From a checkpoint of a small encoder-decoder audio transcriber.
Data: trained on short read English sentences (LibriTTS-R), 26041 training examples, 5.2 epochs.
Rows from block 2 of the audio encoder of a small encoder-decoder audio transcriber, named by matrix and row number. Each number is 50 + 10 x the weight over its row's rms, rounded and kept within 0 to 99. All counts start at 0.
Before each channel's rows are labels from the 100 clips, of 14976, where the channel reaches its highest value: "top examples" is what is common among them. Only what is clearly more common there than usual is listed. The data: short read English sentences (LibriTTS-R).
# conv: width-3 conv (encoder.blocks.2.conv.weight, 192x192x3, standardized in use, each kernel summed), inputs 64-127

top examples: the word "is"
conv.144:61 40 58 43 53 65 34 43 48 40 39 50 61 61 50 38 68 39 47 55 45 59 28 46 45 58 41 66 35 52 41 45 41 53 60 44 33 60 63 27 54 57 46 61 56 58 43 45 60 59 53 45 61 63 47 38 67 42 57 48 50 65 43 35

top examples: the word "is"
conv.10:46 36 38 27 72 26 41 44 53 64 58 53 53 47 42 46 43 59 63 61 62 43 39 64 56 40 50 45 54 55 53 39 48 37 48 23 41 49 35 44 51 59 50 45 46 64 51 43 48 44 53 46 47 67 44 55 57 40 57 50 60 46 55 46

top examples: the word "what"
conv.175:60 59 61 46 35 49 41 47 52 53 64 44 47 46 48 35 59 41 49 70 48 54 62 38 30 51 39 60 52 30 35 47 56 47 35 51 32 44 35 47 46 43 44 51 68 45 50 46 55 34 53 40 55 59 47 43 55 44 54 59 53 58 51 60

top examples: the word "was"
conv.17:44 52 66 36 56 66 40 55 56 39 45 53 52 53 48 53 51 37 35 49 32 55 43 61 54 38 60 49 45 42 33 62 40 28 44 63 44 65 51 45 38 35 35 52 42 55 60 53 57 56 45 45 62 64 56 38 60 41 52 52 52 47 44 60

top examples: the word "i"
conv.46:45 59 48 44 58 44 34 40 64 61 53 37 53 50 44 50 29 60 58 34 62 49 51 66 44 41 58 44 49 52 37 48 49 49 52 49 50 46 48 41 60 62 47 56 56 63 50 49 63 24 58 36 46 62 64 43 35 32 63 56 74 58 45 60

top examples: the word "is"
conv.180:49 42 39 39 76 56 54 48 51 49 49 31 40 52 53 47 59 48 52 60 48 47 33 53 65 60 51 32 38 61 52 49 55 45 56 51 43 63 42 46 55 43 35 71 57 55 36 42 45 73 55 58 48 61 44 53 69 64 47 56 35 56 48 53

top examples: the word "do"
conv.103:61 46 33 33 44 40 45 43 59 68 41 68 51 69 43 60 50 61 66 41 54 58 48 51 62 49 40 65 64 54 57 56 30 56 63 49 51 55 59 51 55 53 69 43 62 49 54 48 57 57 48 70 44 57 71 52 52 43 45 45 52 65 37 51

top examples: the word "i"
conv.112:50 39 61 72 48 66 44 50 49 56 49 59 53 60 45 54 40 48 24 25 54 46 47 46 51 32 48 54 41 51 37 54 52 34 58 46 65 47 42 57 51 55 55 49 32 42 48 58 68 58 44 37 59 38 48 47 60 55 38 26 50 55 51 28