python train.py --hop_length=160 --encoder_activation="celu" --encoder_kernel_size=3 --decoder_head_dim=32 --decoder_cross_attention_every=1 --residual_init="none" --warmup_steps=210
Rows from block 9 of the text decoder of a small encoder-decoder audio transcriber, named by matrix and row number. Rows with one number belong to one neuron. Each number is 128 + 24 x the weight over its row's rms, rounded and kept within 0 to 255. All counts start at 0. Numbers have three digits each.
After each neuron's rows are labels from the 100 texts, of 14976, where the neuron reaches its highest value: "tokens" is the input token at the peak. Only what is clearly more common there than usual is listed. The data: short read English sentences (LibriTTS-R).
# fc1: MLP up (decoder.blocks.9.mlp.fc1.weight, 1024x256), inputs 128-255
# fc2: MLP down (decoder.blocks.9.mlp.fc2.weight, 256x1024, transposed), outputs 128-255

fc1.167:127166092159114153118117115147102125153131135118115131133112090171140116151131138132074133155122111168104100122107127135144096133135126156138144146097124131120127133126137103115148121143135166139174144099126092140094142101097160124138127184159112106119134143128144103090135151109140134134120102085113103109132128145114125110138122169158154075133108143137145153080090081129119131109071
fc2.167:183115073119097112157151123161135147179172119091129135144118076094121130121142147130165156147147145059155144119114160112142135105153149129127120158130121147126143144087131132137130116105137125172115134164118180157127166100140123108127160116100092154084103133140130121140114142091122148118110115163073158145137167108140177124126106133101091125149153112134123122083131100161130124108119
tokens: "is"; "was"; "with"

fc1.539:144177167165120081142083149154143131114086137130114125127111153139125121108169111109067155117113145117103133139094124152105081210166158129148106140114133140128136137135105127138134158086158084149156159133140086141109134128129130094134164112170133157145127101151164152129146097126143108111138099144113093139093146136109114098149104088150115155122132144124114148125123124121142181131153
fc2.539:115113150148150104102134104149152108116125134155100148146152123143105094094142133160155089133135115162109098077109144126156158102138144109121108158083121131164125132150148155113131124109132134140189117112122141135130133139123110105102106145150113153096111108116112123131133104140138118127123192135132169079115177166158126079125149110127105123160094186082121145118091118126131144129143
tokens: "that"; "when"

fc1.458:120143109174118147136121136126134130137165132122110085090163150112187147116172098176150158127153116106123114114102092157091117132148137118094123127111173189074113117150102142131109108114113136108135122159139151101086098129112174105126123166158117122135147136122168161116133135133124078133132104153163111112138147130088117147111102133116175157140121109107147173131082133108154163145113
fc2.458:119173134121136139130188108126138126077128132114160143110121137085135133134133109106135100131154127075145125130167165129143130144174136075099108162135130139139151139165127114098076092082161087127158105174111132117150158160124110111103137067142152124127147132153097094089143108164136161101126108107124121094113112141094151154087117111123119151107114078111114161137150119138132070122134
tokens: "did"

fc1.63:156179162147142147125088122115081092133128156123122164152135166142121138122165130173096135132106117098097101117099134123112142186149108162176118150141134157113104107155107116133159114120143156127167158116163128135147111105100101113129151162139097182099144150116141170098132112150141102106149103101122084153138135156151105115159174111113167113136106173161163108097125150143119135166167
fc2.63:112145163103086106112123144121166128095165142143122138142096150084095144144145116177143121148109128162095122105103095154128124121131133102123153119105100100120162121145203134120145157106184113108152124106179113097108147116155138102141145080094138092125125103130120114139125111120096095097103169072152108098113153147120141166150124087091124131119124105092131139123086117098125108147172
tokens: "that"

fc1.437:117125080179170149134113142134116102123149135160137102155140118110118132116115126170119162129116123178115109103145098125086103099128111110115089117149109154132096150175134125162135114108152133145142120107122140156137076123160150141089129128172091118131101082163158159100147140100169145134099133134122104092126123089170109143145151159108149109176092139151089161097099097143134094085097
fc2.437:149143126153131089121130147147115093120133126114104135153143152165146108116132160117190105159128091175094139102146142123120127155125141146098124102064160125087110129125099155161095095121141106089140123151097107150103099123151146126153127156141126060125090126154138143113142077150097114221115085129117103118110155142138147132122095133146119154182149168124132119091139103100099136162110
tokens: "the"; "his"

fc1.210:134113143136129148150120110117103134109130158139148107113151132137114139124173117176163158156124091094104150120110126101121121083095114118120117159168168138089156155183148124111150105140131162120162124167122124170147137112130107081100111082136148098103129107125128135148120121118149121137098157143137119077149148130117103117160108120101161095100114138138116147171172133092159130073133
fc2.210:106160114111100112120168101089143087121148148144100145111170168093091112091159144167082092163152126109099143136108098107141095171173152125133118155166089109087127116124166102131133101093156090106136130126105115123182149124161138149116136111153099133127128166137157165139120109120124098152142144110164090157110150101109096113110104140122121129142164125148164128104156110162150133126162
tokens: "to"; "you"; "don't"

fc1.468:106178115152163123119126178143131089141118132103174135130099156126118104082114140147095138121103134160174146172124153123096102124128115152108138127165117163126128119136135148155128144087131087114112115160165140114101107135111132096108132145191131136121124096139122151120147091185160120076098108140137111169137140135170098109157103103120120118184115144123121154109104140123086158096140
fc2.468:146097106132122110110163149143106102131128141125074148113173109127087122107110154162148106153137137123135108115145128102120113138114170088137109125115096153087177115149157130150129149136166098141143137135100123140085149128135078099103167134117107144112081119096109168167124108156130147091119176146116130127112131146124149115150132100136139160199111151118110058106108123127118124120166
tokens: "that"; "what"; "the"

fc1.681:105146161117107153131093185132123124141115158128099124131112150176179137118148170165149158156128131129106086114156129087147081136111168118150142129110122119089094106113083118160078127158161124144130159111114130148138135132116153085138141114123142129107124157156132149103117100148129150174112139155101094140113133112174115105198102111159120122119111152099138146085059087102140114064102
fc2.681:104099085137184096112088126124115139107168141108134135118169130122159136116161150143115137115137119103113116132121108137118114125150120158139152144084145132120150115114074123159155176145105098129115094108112150111124102148072149142113104176138122136122123106128132130133128104087119081073160119124142157132117145129118132101130143143083109106129133153116094130097132090147159160119132
tokens: "is"; "was"; "are"

fc1.616:095153109121103086108115149111076125143132106118163090126158142148130104130143150162105116149148124119185102159141101112103124163149132136130154105127160163122120152110108155147124099105130106155141135166150086141088100121139138143130148138117104147114086127150157150070101130110140106160141127155123119130121128106183091134152111089128090139137136135108166117085168159139129123135108
fc2.616:138087198135149127100142159102169139148114095156111120121139191116136154142150124194109134144147086121097134103135112135128128102107138139118100091099101182121073123153149126127155122181149127128100133132125167080118097136130159098098149136134126137087137154132117142144131095119134113115128116100138166113138170126157168149109122116119132174122137149094143176155127085143081150131080
tokens: "let"; "you"; "i"; "we"

fc1.86:102170164112122101166143155116129121178122122122168145126140107100113154096136146144144133120130153143152140106152105153119083126127119114112083155129115190129109163105133102119160138134133126155146168110134171102090126131147133091107166160173143132084143160164086131114131121123149088123152145142108144137134150121160144134135100139106143138148098146141109161111102137143143140091124
fc2.86:124107128147125115142126156140167155113160152171113149120109115121121166128118083130119137128108139107150117090108139163114163089117148081092145144079134135139148127169164153092079093067136089100155138134095123109141104096136107118136165151133106113124098143122087129131100108137152124131105147158133089129133160175165137157099077170117118124120109110136104114105077160125134093145159
tokens: "'"; "yes"

fc1.243:129124132087086080152098166151159144124152137147126170142160118101123125104103132159153133135107133136139148146164152095163107155174121092125139115128133162088144135200099125093139128115143120118123148149123159168147121125126131087121128117106149130122116156126087115123105142108113146099125170099087149101102150154104133155156126092163155123166140105129131176103111124095095122076123
fc2.243:113124104166144098147193084105110116100129145130152078154132136143139102150144109116151123148127130172126134086190133142098137102107102108106114129132154149140069126130137158119113108146172106142171117120138116137152117100098141132150152102160134094124144168176100136115109114133128098160084179097133118099119149127156110161055115105132109149113136101103130104137131114153134142151118
tokens: "'"; "he"

fc1.184:144137095114169106133168180133070108109130145157129130152140131101161109106129133100152150106124083163154109112137118111088120189149140160169109111114119138120115145167104130125188133116134104162145138161170126117099113107101147140124186134177107107115142104132147151092165131137177095112116134109099115165148111154120120112154129088118117119103118115123110145124146108127099111141067
fc2.184:146118145113138191159080114145141195152206151119146092121120145082139144165155098095143140133078140152132115099081144156157156135113100132104138135159128127135140112124115104101135126164139129127088184135139133149151178123134076162119102128114134111143136142106190100099118121128115141130093146132104116121118118134139131161130144143112105149084134079103116101122129171139137131099144
tokens: "we"; "of"; "after"; "you"

fc1.151:071127146125119090127110149138139091108160142124168151120152123108127134100157187171097129141128105138173101164157106106106121126142119137137127127153158158083158159116108141111128145137102171102179149113124120135118115131115108084097163117127099126128136118140123126150146136098138108100181122133102136130077151105152134123121135155155146106113111107158131139145108150102163090164152
fc2.151:090132104107127133128118159120146103162106119118115151137120094132112126095110192163109144116119146168113106131139121102134103149124161158113138161196176158107136143159172080108144150111134150114115099130126104134144143112107121106102119159130157140105143157171135173144115141107125110139135142115109083144139100123089154103128103131148152111073097090130135142125120109134106104085115
tokens: "the"; "young"; "this"

fc1.433:136117119108105152092120153115125097171105143123149146095108171136138130087126134152134109137153109159116144162111110118113078179153137098109129145113130135134085098129141147138147108120142141137162182115114103127140130137165141107124173137156106119141165100157077170116104104105132121136127165126094114143140141089099123138158120122160154157117103186113107181088073135138146167072149
fc2.433:125159127119148119124109115124135132066114152121101165111092129106140155151134091150123116122129142091094167112117101156159130120157126128102133115083112103117188173110126184117136118093126097132136106136148134118134121150150137146148142099156136115132117154148160134135151135164121129122102139142116117093140149151105136086127141113091125113137130139110133102143114098148140138116164
tokens: "are"; "if"; "did"

fc1.472:114108137120129128134116128105118132140104147129151137106157145136158080089149108163088129144152083163141138143146124107146128163176127135143115165146165129091101108135119139155122122154125155127144090160176123150101105121145116088135136141119089162131107126111147148116167103141124121155121127117153098192105152100115103103156128079131103125123104174116127122132153147125160100100128
fc2.472:145156139155104125123132126138106136120121134139119117136140145149142098152146149130142105140098184154161119121144147124117147134122099151134131118100108130128092201097160134085120123089149143137122074130103152141139086127164146155136113173143104140104121115144088122121125056127170118152146155121120137086133143110155124142131130117126151100145117146131077140137122084157101120118140
tokens: "we"; "i"; "you"

fc1.130:142148150103124122126120178094143160118172137121138115162157142093089165125136102088141124145128123133132098130120165151101105166116089100155115095143146135068122108164112145120173140110113156164141152176148135091140130167136168114177178116144116146108141127148086115091109092143155110105142118135151086095127155157150117103123080138151135104138151125105134087172163150094112099148083
fc2.130:152108093159091162144118120135072189133158114152098122141093114119137129127176129098156144120137140104117149131061163121114136138097131096094159130187149098163147145109058173107135098143109110115122143130133146122116137115136137127130153089128102170152117116151140165125152119095114090093110106092141151125136154114101117119130188149124139171101110142098119119142148156090150128119116
tokens: "'"

fc1.317:133102145107129119078149107138117107155121135078146092151122101107151102104159121129070164112142140102141151144101134111129131196172144185150114179164103112130163118132137139126161141119121108160138093152135098151153148089142164140101161140149112109137118144114117164103120119128177112148102099161142086155138115092132109082148108121123102152107157133150145113134128111173116142122110
fc2.317:134092149135089136154172142109154116069147134138138101153137112157107125127117122138154137122131103125158124133098107129156136105100137141171091116131134117115121126170168140120127113090156096113149117138102150129134160107113104122147148106117114115134108115109096138124108098098148127103076183099122142105127152133143118151111101086151115168141051135118139126141126133137146157133100
tokens: "and"; "the"

fc1.269:138173169150103073107087137135113150111105133117122113150099093133170120104106126113176159110112118087149144146156133086167128117130112162116129120134143145091102101119105129116111109132132135109110131126154086123123120107098104091127141169122087098112148158154101163100151139166116146107096163144148085115125111149134116141144128103116158122126155123124127154154109138157133159117133
fc2.269:115161115099155144165150165144119141125135159160102156159095153132120112103131114110112123149104167107158156157077103137108134122153158094126134147125132133156122135106141120095167146105120155115101128135067091141140149106137130099146133138096131146124124152138086101118165196104150162139130094096092128123109180114141104106161156150151158095152151165106098111114157157121156157138109
tokens: "i"; "never"; "you"; "he"

fc1.607:091092115114151128109114126133123101107123120133117145127164148149194142113140174131117151109162107122124158107099137122138110115106173086128126121165153136115159141151105125088128142153125157166135085138144125134081148095139131136095174102113102163105148149135139151105123129144122140139106114111103107137097122120152113076155167113154117114098146147157132120100136110133168161145111
fc2.607:154167109092095153119130149108135167117116114109108127116110127107164159125128133124162094133157105152138129153060114149141191112148124134100106138110119122141119100137145163141171115110114164089175139157145175112173145147139124083125118149139107136140131127174103109166094129139076129117125103151138165131111101143182154135127126132105100119126089122135138123167127124110102163135135
tokens: "we"; "they"; "you"; "i"

fc1.364:107125133141126150163134183088142103114134171161119132114144131116115128109179094087100126119126129111111128148088116136116105179151104136162127104110153139100115125148148111110153142094116125154111145158155115121115128091091136080132169108139109182150149115158147157100143169159161114123095103145145150182092143123105131144129146107136099092145132095128160119140128094097152153104103
fc2.364:151098099154152122150150143142150109132112173118127144152148140172148110112102114112123154144082117148105127123147106157097200127150159117097167150118178100145160118138156132097149114159146139149161150154142152126163094110118116173150114130096168093145095106168142124109125172142123153079132105128141147094126136095106127105103158123128087171121152082122120153159110175157121092156104
tokens: "where"; "they"; "we"; "who"

fc1.647:096138142127125126111118117132139069116128099153124157099130149120129105089157125169111112115120115101120101120105157136132121118156110111114077139133133152118145191141139154107094140097123133104114106166132123133127134127134146119094148164116144145062110101130089161131121119083138099108143154106089118169111148097129109130152168113108138131137129153111129161151096141141117099112107
fc2.647:143153161163127189126102098098135141154145129132184119094120132142105123106111080143087120156138136129077114110140112142092139145111110131109142110109123123103190156144138104147158154096197115152128125116160116104129141092152113131109105077128149122099159115105214128119166099122140102160145159144157095113099114136143097132155154173154099136094151121153131107131118156120089135134151
tokens: "'"; "sir"

fc1.444:139148089099145125142100208154156143170121141114138105086142109169119107128142167121125135177106119114157097147151130124163131112098143107116098151138177159132098136147127120159115129116113119135124158154114123149092148145085112126099126143110118148150105137124125153076174159151167121113097149152105091118130113138151136113162130124140116110117092095128130144149137097134128086057077
fc2.444:155123096126139137122129109131109104158156129102146161124157101094122106148137163138128161140119132154099153126176109149092117116118131174112172125128124135138147128113121104133144122181131158152111130129102121120171140107139074161126100117116113086121105150085129145130130156126092165153167091124110158110159116102136093098135133133106087131126152145135130094106162101120172139168116
tokens: "are"; "am"; "is"; "was"

fc1.347:155190151162102134135103137139086093164153127114134093156121138135141142115120156158111146145144149109142089145079158109133141138136101144113089145133144118097131142154142102160170127143094151177145151114176111138149138097123140084133130103183141151101100095154128140100118098127139135128149117135163150118116111145110112119126129123144156097148100111120129133096115098111122133108123
fc2.347:100096124164123153106156102119142138174159139164131124133150130130114110139137146181142114133110090178136127147130125133090116110126101136143150128145146118146162150141147127101119127142162131124131129100089088146121094141138111116118103077127147125152090169179139088137109160123131167092169138117112151100143119130155150137149118131107117100106084070142137112135119134133134108145102
tokens: "the"; "a"; "an"

fc1.284:087140122134089106142172127118102084164144157170126145102107097109125125124119149177106134141169130133165086156101121084154120112163101133168093104118161145140139132163139133148172150094144159118153142140130144114093093089111107066148118133096140156100115095137141163087151163148165106130163140146147089106091139147099093127176134127109125093120076136131114123144104093139147152105094
fc2.284:127091124135098111100174139139170122088150119124144142099125118075146135145093148176115104157149123119144114142132114135123098085131104141136142096131131125114174124110126127117089141152141123094106086099126126131148101156088147103141093162114132106133143099128143098132156134129118135123108185139140105112153109143107103142115131096188092126137092115103164167111152158127097054172116
tokens: "the"; "a"

fc1.610:137111160127108142090139174137110165137124130127172091095108114139144115134181127151142163146134147151115132169122145132144069095147118138130108135151161138103099103157156140135099123116100156132106114139159121118141157142136139135138118121105143129136153153102122112149120115111156132123116133094150101116109155114088149148112127096153150122172134128137154155140100105076132133076132
fc2.610:178162129114100163146114122107110156136091151074139140150097113125132120111135110163110150126107139070127130139145140136153120136168111149147119110189135099082144088107155121088137121131099097159104175141132106099133108152146106163150143154117155130121116105130138087095107142150092127137098142152123125133129111107133128167111146169095137126143179114131098115141112144153157113150180
tokens: "i"; "why"

fc1.530:081137145140112120101124165157112107117099141161133084078146119121173138102175097141130132171111088081132155116106129124086120140122150105114125122172204180082091155146100091122138117115103135156123102144133135139112116096134163106139113136135146144147128144154166158136136145105108105115133109133151069115113145117106103136156141129155144155113112086127170176124103108082141153132124
fc2.530:079143157155118129150167118123119133126097128147172150120145125137139161120103155098140148094172114082149113120105140160104151067123136092094135110136131155173114180136153133119101101094105136096154122171107143112131161148085138113117120161118107105125139116111127111143130082092110133124126112148112155118110090143118118115083146125144155155146115155139119147133170153109098145131152
tokens: "to"; "not"

fc1.62:072131118123127116162149129125103123091103132191135106157155090127158127152108154117131091127106083087137149114115117132122112129136147145122086106171112168114101120176086126124175137130107173164115128154162130139118107147125120145134125119103100106111110095145116140136125133105181106119107123129145132158107132122160147143104116137130173086104087124100155136134161115121148100109148
fc2.62:113082142114124140158106117104110149146077131137094152143113153104100142144111145157134160143093117080138103125090147132092126106125117116140111117161082103122104109093114098145145143137117110114165180134109152135132146108139147158094118184138110106163146109104141082185120108143137130161089146159108104140131165142132167120077119086168141118120159110098078110162155150150094146103105
tokens: "we"; "i"; "to"

fc1.425:094159128134111083112122138140142125109140141113084095096125149171111100107153123193153141123116130115146099128132150127168119174105128150142085105095178121080140120134079126147119102109124137134117093128128097121133110155119149124112129140102091126097147152127121164135088094150185139153180162138104116139130117092112137132154108102143181100136145132127160117107141111093111106129095
fc2.425:138094145187172155152104150129116139142172141134078087154144140132151153156152125127119130129129119131120132138098093113145136129097102172113102141113131157177128131102127097129158138167152160154095112145063175124145108114106144176109132159114114097147082138150162140152128136105092079138111062105137147136138113138124172146129108129113108095134166148152148130145123089131164157161125
tokens: "let"; "give"; "for"

fc1.90:163117112122134084120137128122146098159127187147154100158103142116142145128116123136085118154124111087162147142094132098125105099116109113125094121147117164082144119167140119145150108109123142093138156158111110131161147122096116130157137117107121172133158100168106173164140127141104105110109121106160139188134144153120161163159100121145144166170169145112134151155145121116096107090129
fc2.90:165141148089157105099117095102097128153136138119166125111161152118139106108085116117167089131126113088149137158094145155143122156097122100124142148154125107105158152123107177143106105156104159092116148152140112093094148106094120160137132175131112131158111176115093095141144116149100148141116149113145119127149117118084137155090137155140093148150164095121108150129164097123123148144142
tokens: "where"; "what"; "how"; "who"

fc1.420:086126114153110151092143167099114144149109150146157101112122138151128122147122138135131104127149161152163126183094134096139113131125096113113117125103162135140124100152112147142153099143141152133116158098121128172150105155153153107156120130104149176148157147143114125142163091147117110142104158154140099116123130095148107107144150119107134155135139158162154160106131167108141121067137
fc2.420:169102149134160151125149103162127114127160101092151121141142173162155127168141122144129126141122150166148162127118168141103127106109152100131153116104100140084105103152119109157145127125103086108103131106145159142145112129107132107108130166103125104132113100141135150085142119090103090100149165107162117160155102134106160159146130122109172143107140124125055169169114109142121143119114
tokens: "is"

fc1.620:131139108097136101106101108145127116099105138129137087121155093093132112136136144095112153151095096143148117165133121125122088154138157101166086168135133143158127132135138092148116094128150152140146105159137100162156142141095157098131150164169089142100167124125146127104117128115147110121155122135147133178144114161154119132149148081108119094123127138161152151139122127165137092107129
fc2.620:158141170109127136162141135149171149152086107088130123125106150095113173144071170131126138152153160135101108094149135103105097132163118144095159100092121145112114157107096140117145114141105140142115151088130149129146125116143150148149160141105122103142105129108142141137151106140122129135100102152135098126118148112154111134138153085129099155121107106118122100137153130152126119139119
tokens: "and"; "had"; "said"

fc1.405:089166146157113153148131172145150087071145131110152165153139119174165117128148164133089159141119113111117143112149158138112080110096142122149103151124097145112107120124097159111108150113133136087145134090105156110110118129097132100160134099205134107108141165149098130138141142121136127106156150111122114113121114076117105105110146140111167186149094142144097093134119134094129154156085
fc2.405:073115151134145142095093106139184167086127147157156168109130164105152097128136099183129116142090116109139100109143120135149132123163122071144125168132105109156127103160135118100073125150102110125114142127141134115112157121114117164107142139110119110123144135116119126129141150148149137162180149129127131120130110127145105135163118132138125118133087098139122165146166145125150099118131
tokens: "i"; "and"

fc1.163:108183171126140124145114170190101133175118128116109127116115112151113116095112106124075158165128126159153119109106148140145074118138141104140091112122134154128099102167148141145113154120157128127150142114119117135132127156079107122123155148179122164117123129183138121116152124155125112080103158092133081172126170099144093131130164122155139113131122132081127153135123115123155145065104
fc2.163:104141075119109110136128118134077120131130131106155111130131100120116100138149155121137151128087143124114117116070145150171109131121090172129127130106100145172099120129149101175181134112129122144117099131178137124127146111122120149127086135125086155155115097110137155163146172100138126077136159146107126137149106187114192137149101105096141113107125123134092105131104128147129134129138
tokens: "is"; "was"; "the"

fc1.342:111122103133136105110111157149088109111137146114109127093145160142143138138178123143118140151098104152141110176131137154115124167149121102109097123162110130112150143176133135103122103120141103089165152152128142119110142135102161097103149175178117129144128124110158147085148118160151117139158125110134116118122128116098094128127147158148117105159106105143170174119110114143139096134155
fc2.342:114084124094152151152143077110125123112181181162148157150112081107127127155088102135144137121141116125119104141119144135179158106146088143109160093123084109142124123139116086100127103114114090107113122166147127126118137135118137182144126126097146116136143118075123101119122178148122184135137132126115146127126105112146155171103147143140134139136094122139117148122139146161130075139156
tokens: "did"; "do"

fc1.203:103172132145101146133119115138090090097104151109108114148108130111114129098135104113116133148129157103122129120098170111142090150120113110129128138116089141110159113136146130151173166131146132161173134152164134140133101132099187089123142113149132105071132138146111121133101146113169145121142117154094134153126105102134124136153108132101118088117120123150136113135085111146083139130148
fc2.203:080098142186143098147147123089119092149179125151133137160187154162125113149125104114126123128090091185122111096153155139086138147085151101150134120075162138155114147174195110121134105098092152127128163116126129110120146124116136137144150169144142118115133126106125146130098133125120124134081140108147147108108132111124096127100096111157145106134109100156124103150124114104156139139121
tokens: "i"; "he"

fc1.690:136132166156134092095085181167140105157145132138162167104103130166145144098146103158119116103123098139102089139104113106096070110130159112097160151135105126107087118152145083107129119128119117146116140132140108111155122097134109085135115168112141136107120113104136164099158136119146136104151099089147103151141120143118130128155146134181123114155174143112159169139107160092153102104154
fc2.690:137121109101093122127159130075109082105121104081133173099089116071129087108148096116117155151141156147151118110134126160131131126118105142102142141099082143092125102117144128139129120107116090095108163140151134145154132157110163107153123149106150168153157129104103093098138170095100161135157136115152127139134159141100125116144135100096110105104145129131086132164116155127171129125181
tokens: "did"; "don't"; "what"

fc1.393:134146160152142123126156192111081108151099088152094084132145117129156131088153164129120101122147133135130095130166103165123104152101102147121108111160134145079119154135127116152120154149086154123149153116103133131123165116102149085142179132115137115103107129160120097114141127107129114130103149118130118104144101116160149137136126169157157144131110146104154092116099087105086097120113
fc2.393:173108150087111122128144121134135125139130103154143146135145113104128157131105123124107154099093124097101158091168088159150106124129171155135162142133144103171114169085098094141121111124107138119105108127089138120167082108154136131122145135109132121115155095093107122115124167131116144126111086136113152150155147116165166151121080091100113098155172148125108147132125120096133137147109
tokens: "are"; "was"

fc1.537:132145167176116150124137168161148078129161142147104149152144171140109121133117126131102142141155103166135107089117090093074120168123085097148117144113112116121127147143117122120129127101131105117132144087163154168122109170157149098146116150141110155117113145167094118136101144146145095155100091124136150156091175081142096106130115090134166118111116144115130166148110136137158148147094
fc2.537:113142102118125152139135086094143107132123117118137108102143172118122159167110116097143143124148103171114108103162149164132166133152149126166138145119132114130109150127171053104130103106117165126102105107145094125115127135128136154150125158093144092155148104091081134099144148147161132146141162083165150107098102139105129127104104098141117102162096146135153116162098126145133116174097
tokens: "that"

fc1.669:137146118107147123123117157147128113091148144135133121113106149158106093148165130108118129106118126152108092136113160132097139161169114103095113091115133146063157137145072111151125107127101142137136131164133088122105137119098097082108153109120155118149124093146161103082130129149179117161149116135145118143093156155119109108173142135117110143153099098152144118133137109110140117148149
fc2.669:105109131134091142121167131142093147149109098142171156127126100171125150108106149131149157147089147128133135101108166152113077067128160080098114115123068140177088155122108157134122129171135085146111136134152168106145138129112152127154095102150117116136089138132115135120137112097122143102142134107107146073113139102134103116092117112149160152131128170119124083140099162154146121101111
tokens: "i"; "let"

fc1.85:136129155068153098105127136107092178167119112115097101140140135093131105137149094140104123102134169140111135160100167151124120155162131112145150095135170178103120130189079116152100129150156104101102145130145092160111132100108119141126158113142147141118148146133091112127127145139148134140093141122095153126150137121145125139109156081118122130114139135145121129113163161101166154125143
fc2.85:148147142097075149140109155158149111159150088140116157099154131144097105140161137128147147151143155187132147104095096149101087104158156125097150133110144115148123147130163105173116124083148130164138098117144089140146123154138111162135096095117147104089138119139093162164153117127103123130155118114144132121097153127084175168175117111108080133131170152108120082101130160164133108094148
tokens: "are"

fc1.176:158116185150112135141110142164108158134143156104136102100102107109167143121181105133120125155120092146132126112077132132103104159158146119151088132129134113115141124195111165140134140103150146170163114156130115163121133122141110087139139115122154165120158157111095123140115092137122127118124164116141121156126184082132089114159142132166136118123146124129118116123079144108109128096150
fc2.176:102129141131131109128105110128181119088156092117099106137106123177131082139149118148119113099113172143115108108110137126157198125117128121136085107112120078150153140131211160155113139095148118096201169105165104161135137149091126108121097104137117151129125082148096117149109115117129126142147158143141181095132149108141111124145148138103125093139142135135090184136113131178161122098116
tokens: "and"

fc1.169:160111121124117131157097152110130162154101145161106124137157157102130102095114141124118141131116093093124149156101122114109118149100116130122118096124165158090147136162088110142122138151093141105150136111136127153089100165103142085122113106162166154147101154104098148155098150155122154106094114144159131174096151100109151107150138128165124152129132151116163113156128098153138099081153
fc2.169:179143106109149132112090094170135122130116108159133166133135094183136103166139108113145121115137118121154152128119108170137154122111121093147105092109131081165118103125162166144102114155105158111130104158146147152130139126158162141154139110120143071157137123137110098110091095116138149094083143106154152083164137094103165173094133130118112120183156113122088101141129164126129170118139
tokens: "did"

fc1.670:155209097125141106123130091112149117116116135155067178095139132112156116118166162115153117155100115139127164147105128117153138154138174121137118132116168127102143137162093103121114135160131129146153112145135100140136141103088115114117102137143122126131106125118138168092166126120111121111154126150084124153128143111107102163110078156130167069136139144158147133103110134112099145165109
fc2.670:134118137131101102146124101138132137124091128120110123135148146116106131115137128098127106132148107145147115125173118138135194113093108120130100123104148103128183133208222126110118116121131113132153117107143174119142119118133173100154144125088119122131133147183118145102122102116141137206124176134128137135104085149129137130066116118130154079062094087135106114138164118148157154130129
tokens: "that"

fc1.118:125121123111123139087153110089130102126148093148098159156131120122155137091192130132136159145157120157123156136124116145133128159166094122114121095103108103109131134147151138154146132080164108114105135111166108145110146124141139136124150140145107185107128101095113122107136130073121124115117168127132128143106145095089115120165082128104171115150125167140152145107113113116096111129110
fc2.118:087128135105168089126120114123189158113101127110134158092133120184134091128075158085147138148082172126154141088173129099155138115140139118125100140136143123159129099111157099102082097124148114145104131129101110120154110124115130118143136167129116112098137123120092120130132110085145126182097156144095120116097121125153139096084147081161085114130176172132136120112157152127115129106095
tokens: "'"; "so"; "that"

fc1.734:153121093136131086125138142128141145187119131163115155093119155091115122111165176135090168171134129098109145167120101144114147155121102095165078116136147177120093130130132132121132130118093148178150142103151146102112128097106111066094126121114114145112122136153152158140129138123177143115115117141128092139126156139115128097122143093145160149120151090113169122093120092161160114100163
fc2.734:097107120156152109121106130132143081160116146133158142140099097148150102113130146085101162132119107119126117137121099163113141110117102187148165171069155121172149140152197170154087135121085126128140135094172131141149112134143148113131114153132115131119117096106156122136112106103113090111134156130100117109111102135126110111127170117125167114175117148113114128149100116154142163152158
tokens: "are"; "seemed"; "were"

fc1.598:127166101142147123106097168128069137133143133117108106146110132101125118123168157133136138169140112140131126181140124090090102162111118140141083111121153128065110127185104131161149128080130125140142132096150109148120109090121158131156162119159129146098082136127140130091153155144150137158144154146136087123107172072084122140138082145168125117117124110147178133115082102115149134123084
fc2.598:107079083154148162133120099152107113137183138153142114135140110123152114141146117132157123138106113132106122092093122163161142095121133117116134138123134154154097148109142096102098097133130114097098138145106165145134154129122139164131111153086155101125124103089153136176108137108115129152100118109114132115134136120122194122112120170103110142154113116094140157141134122156127118147122
tokens: "did"; "do"; "am"; "was"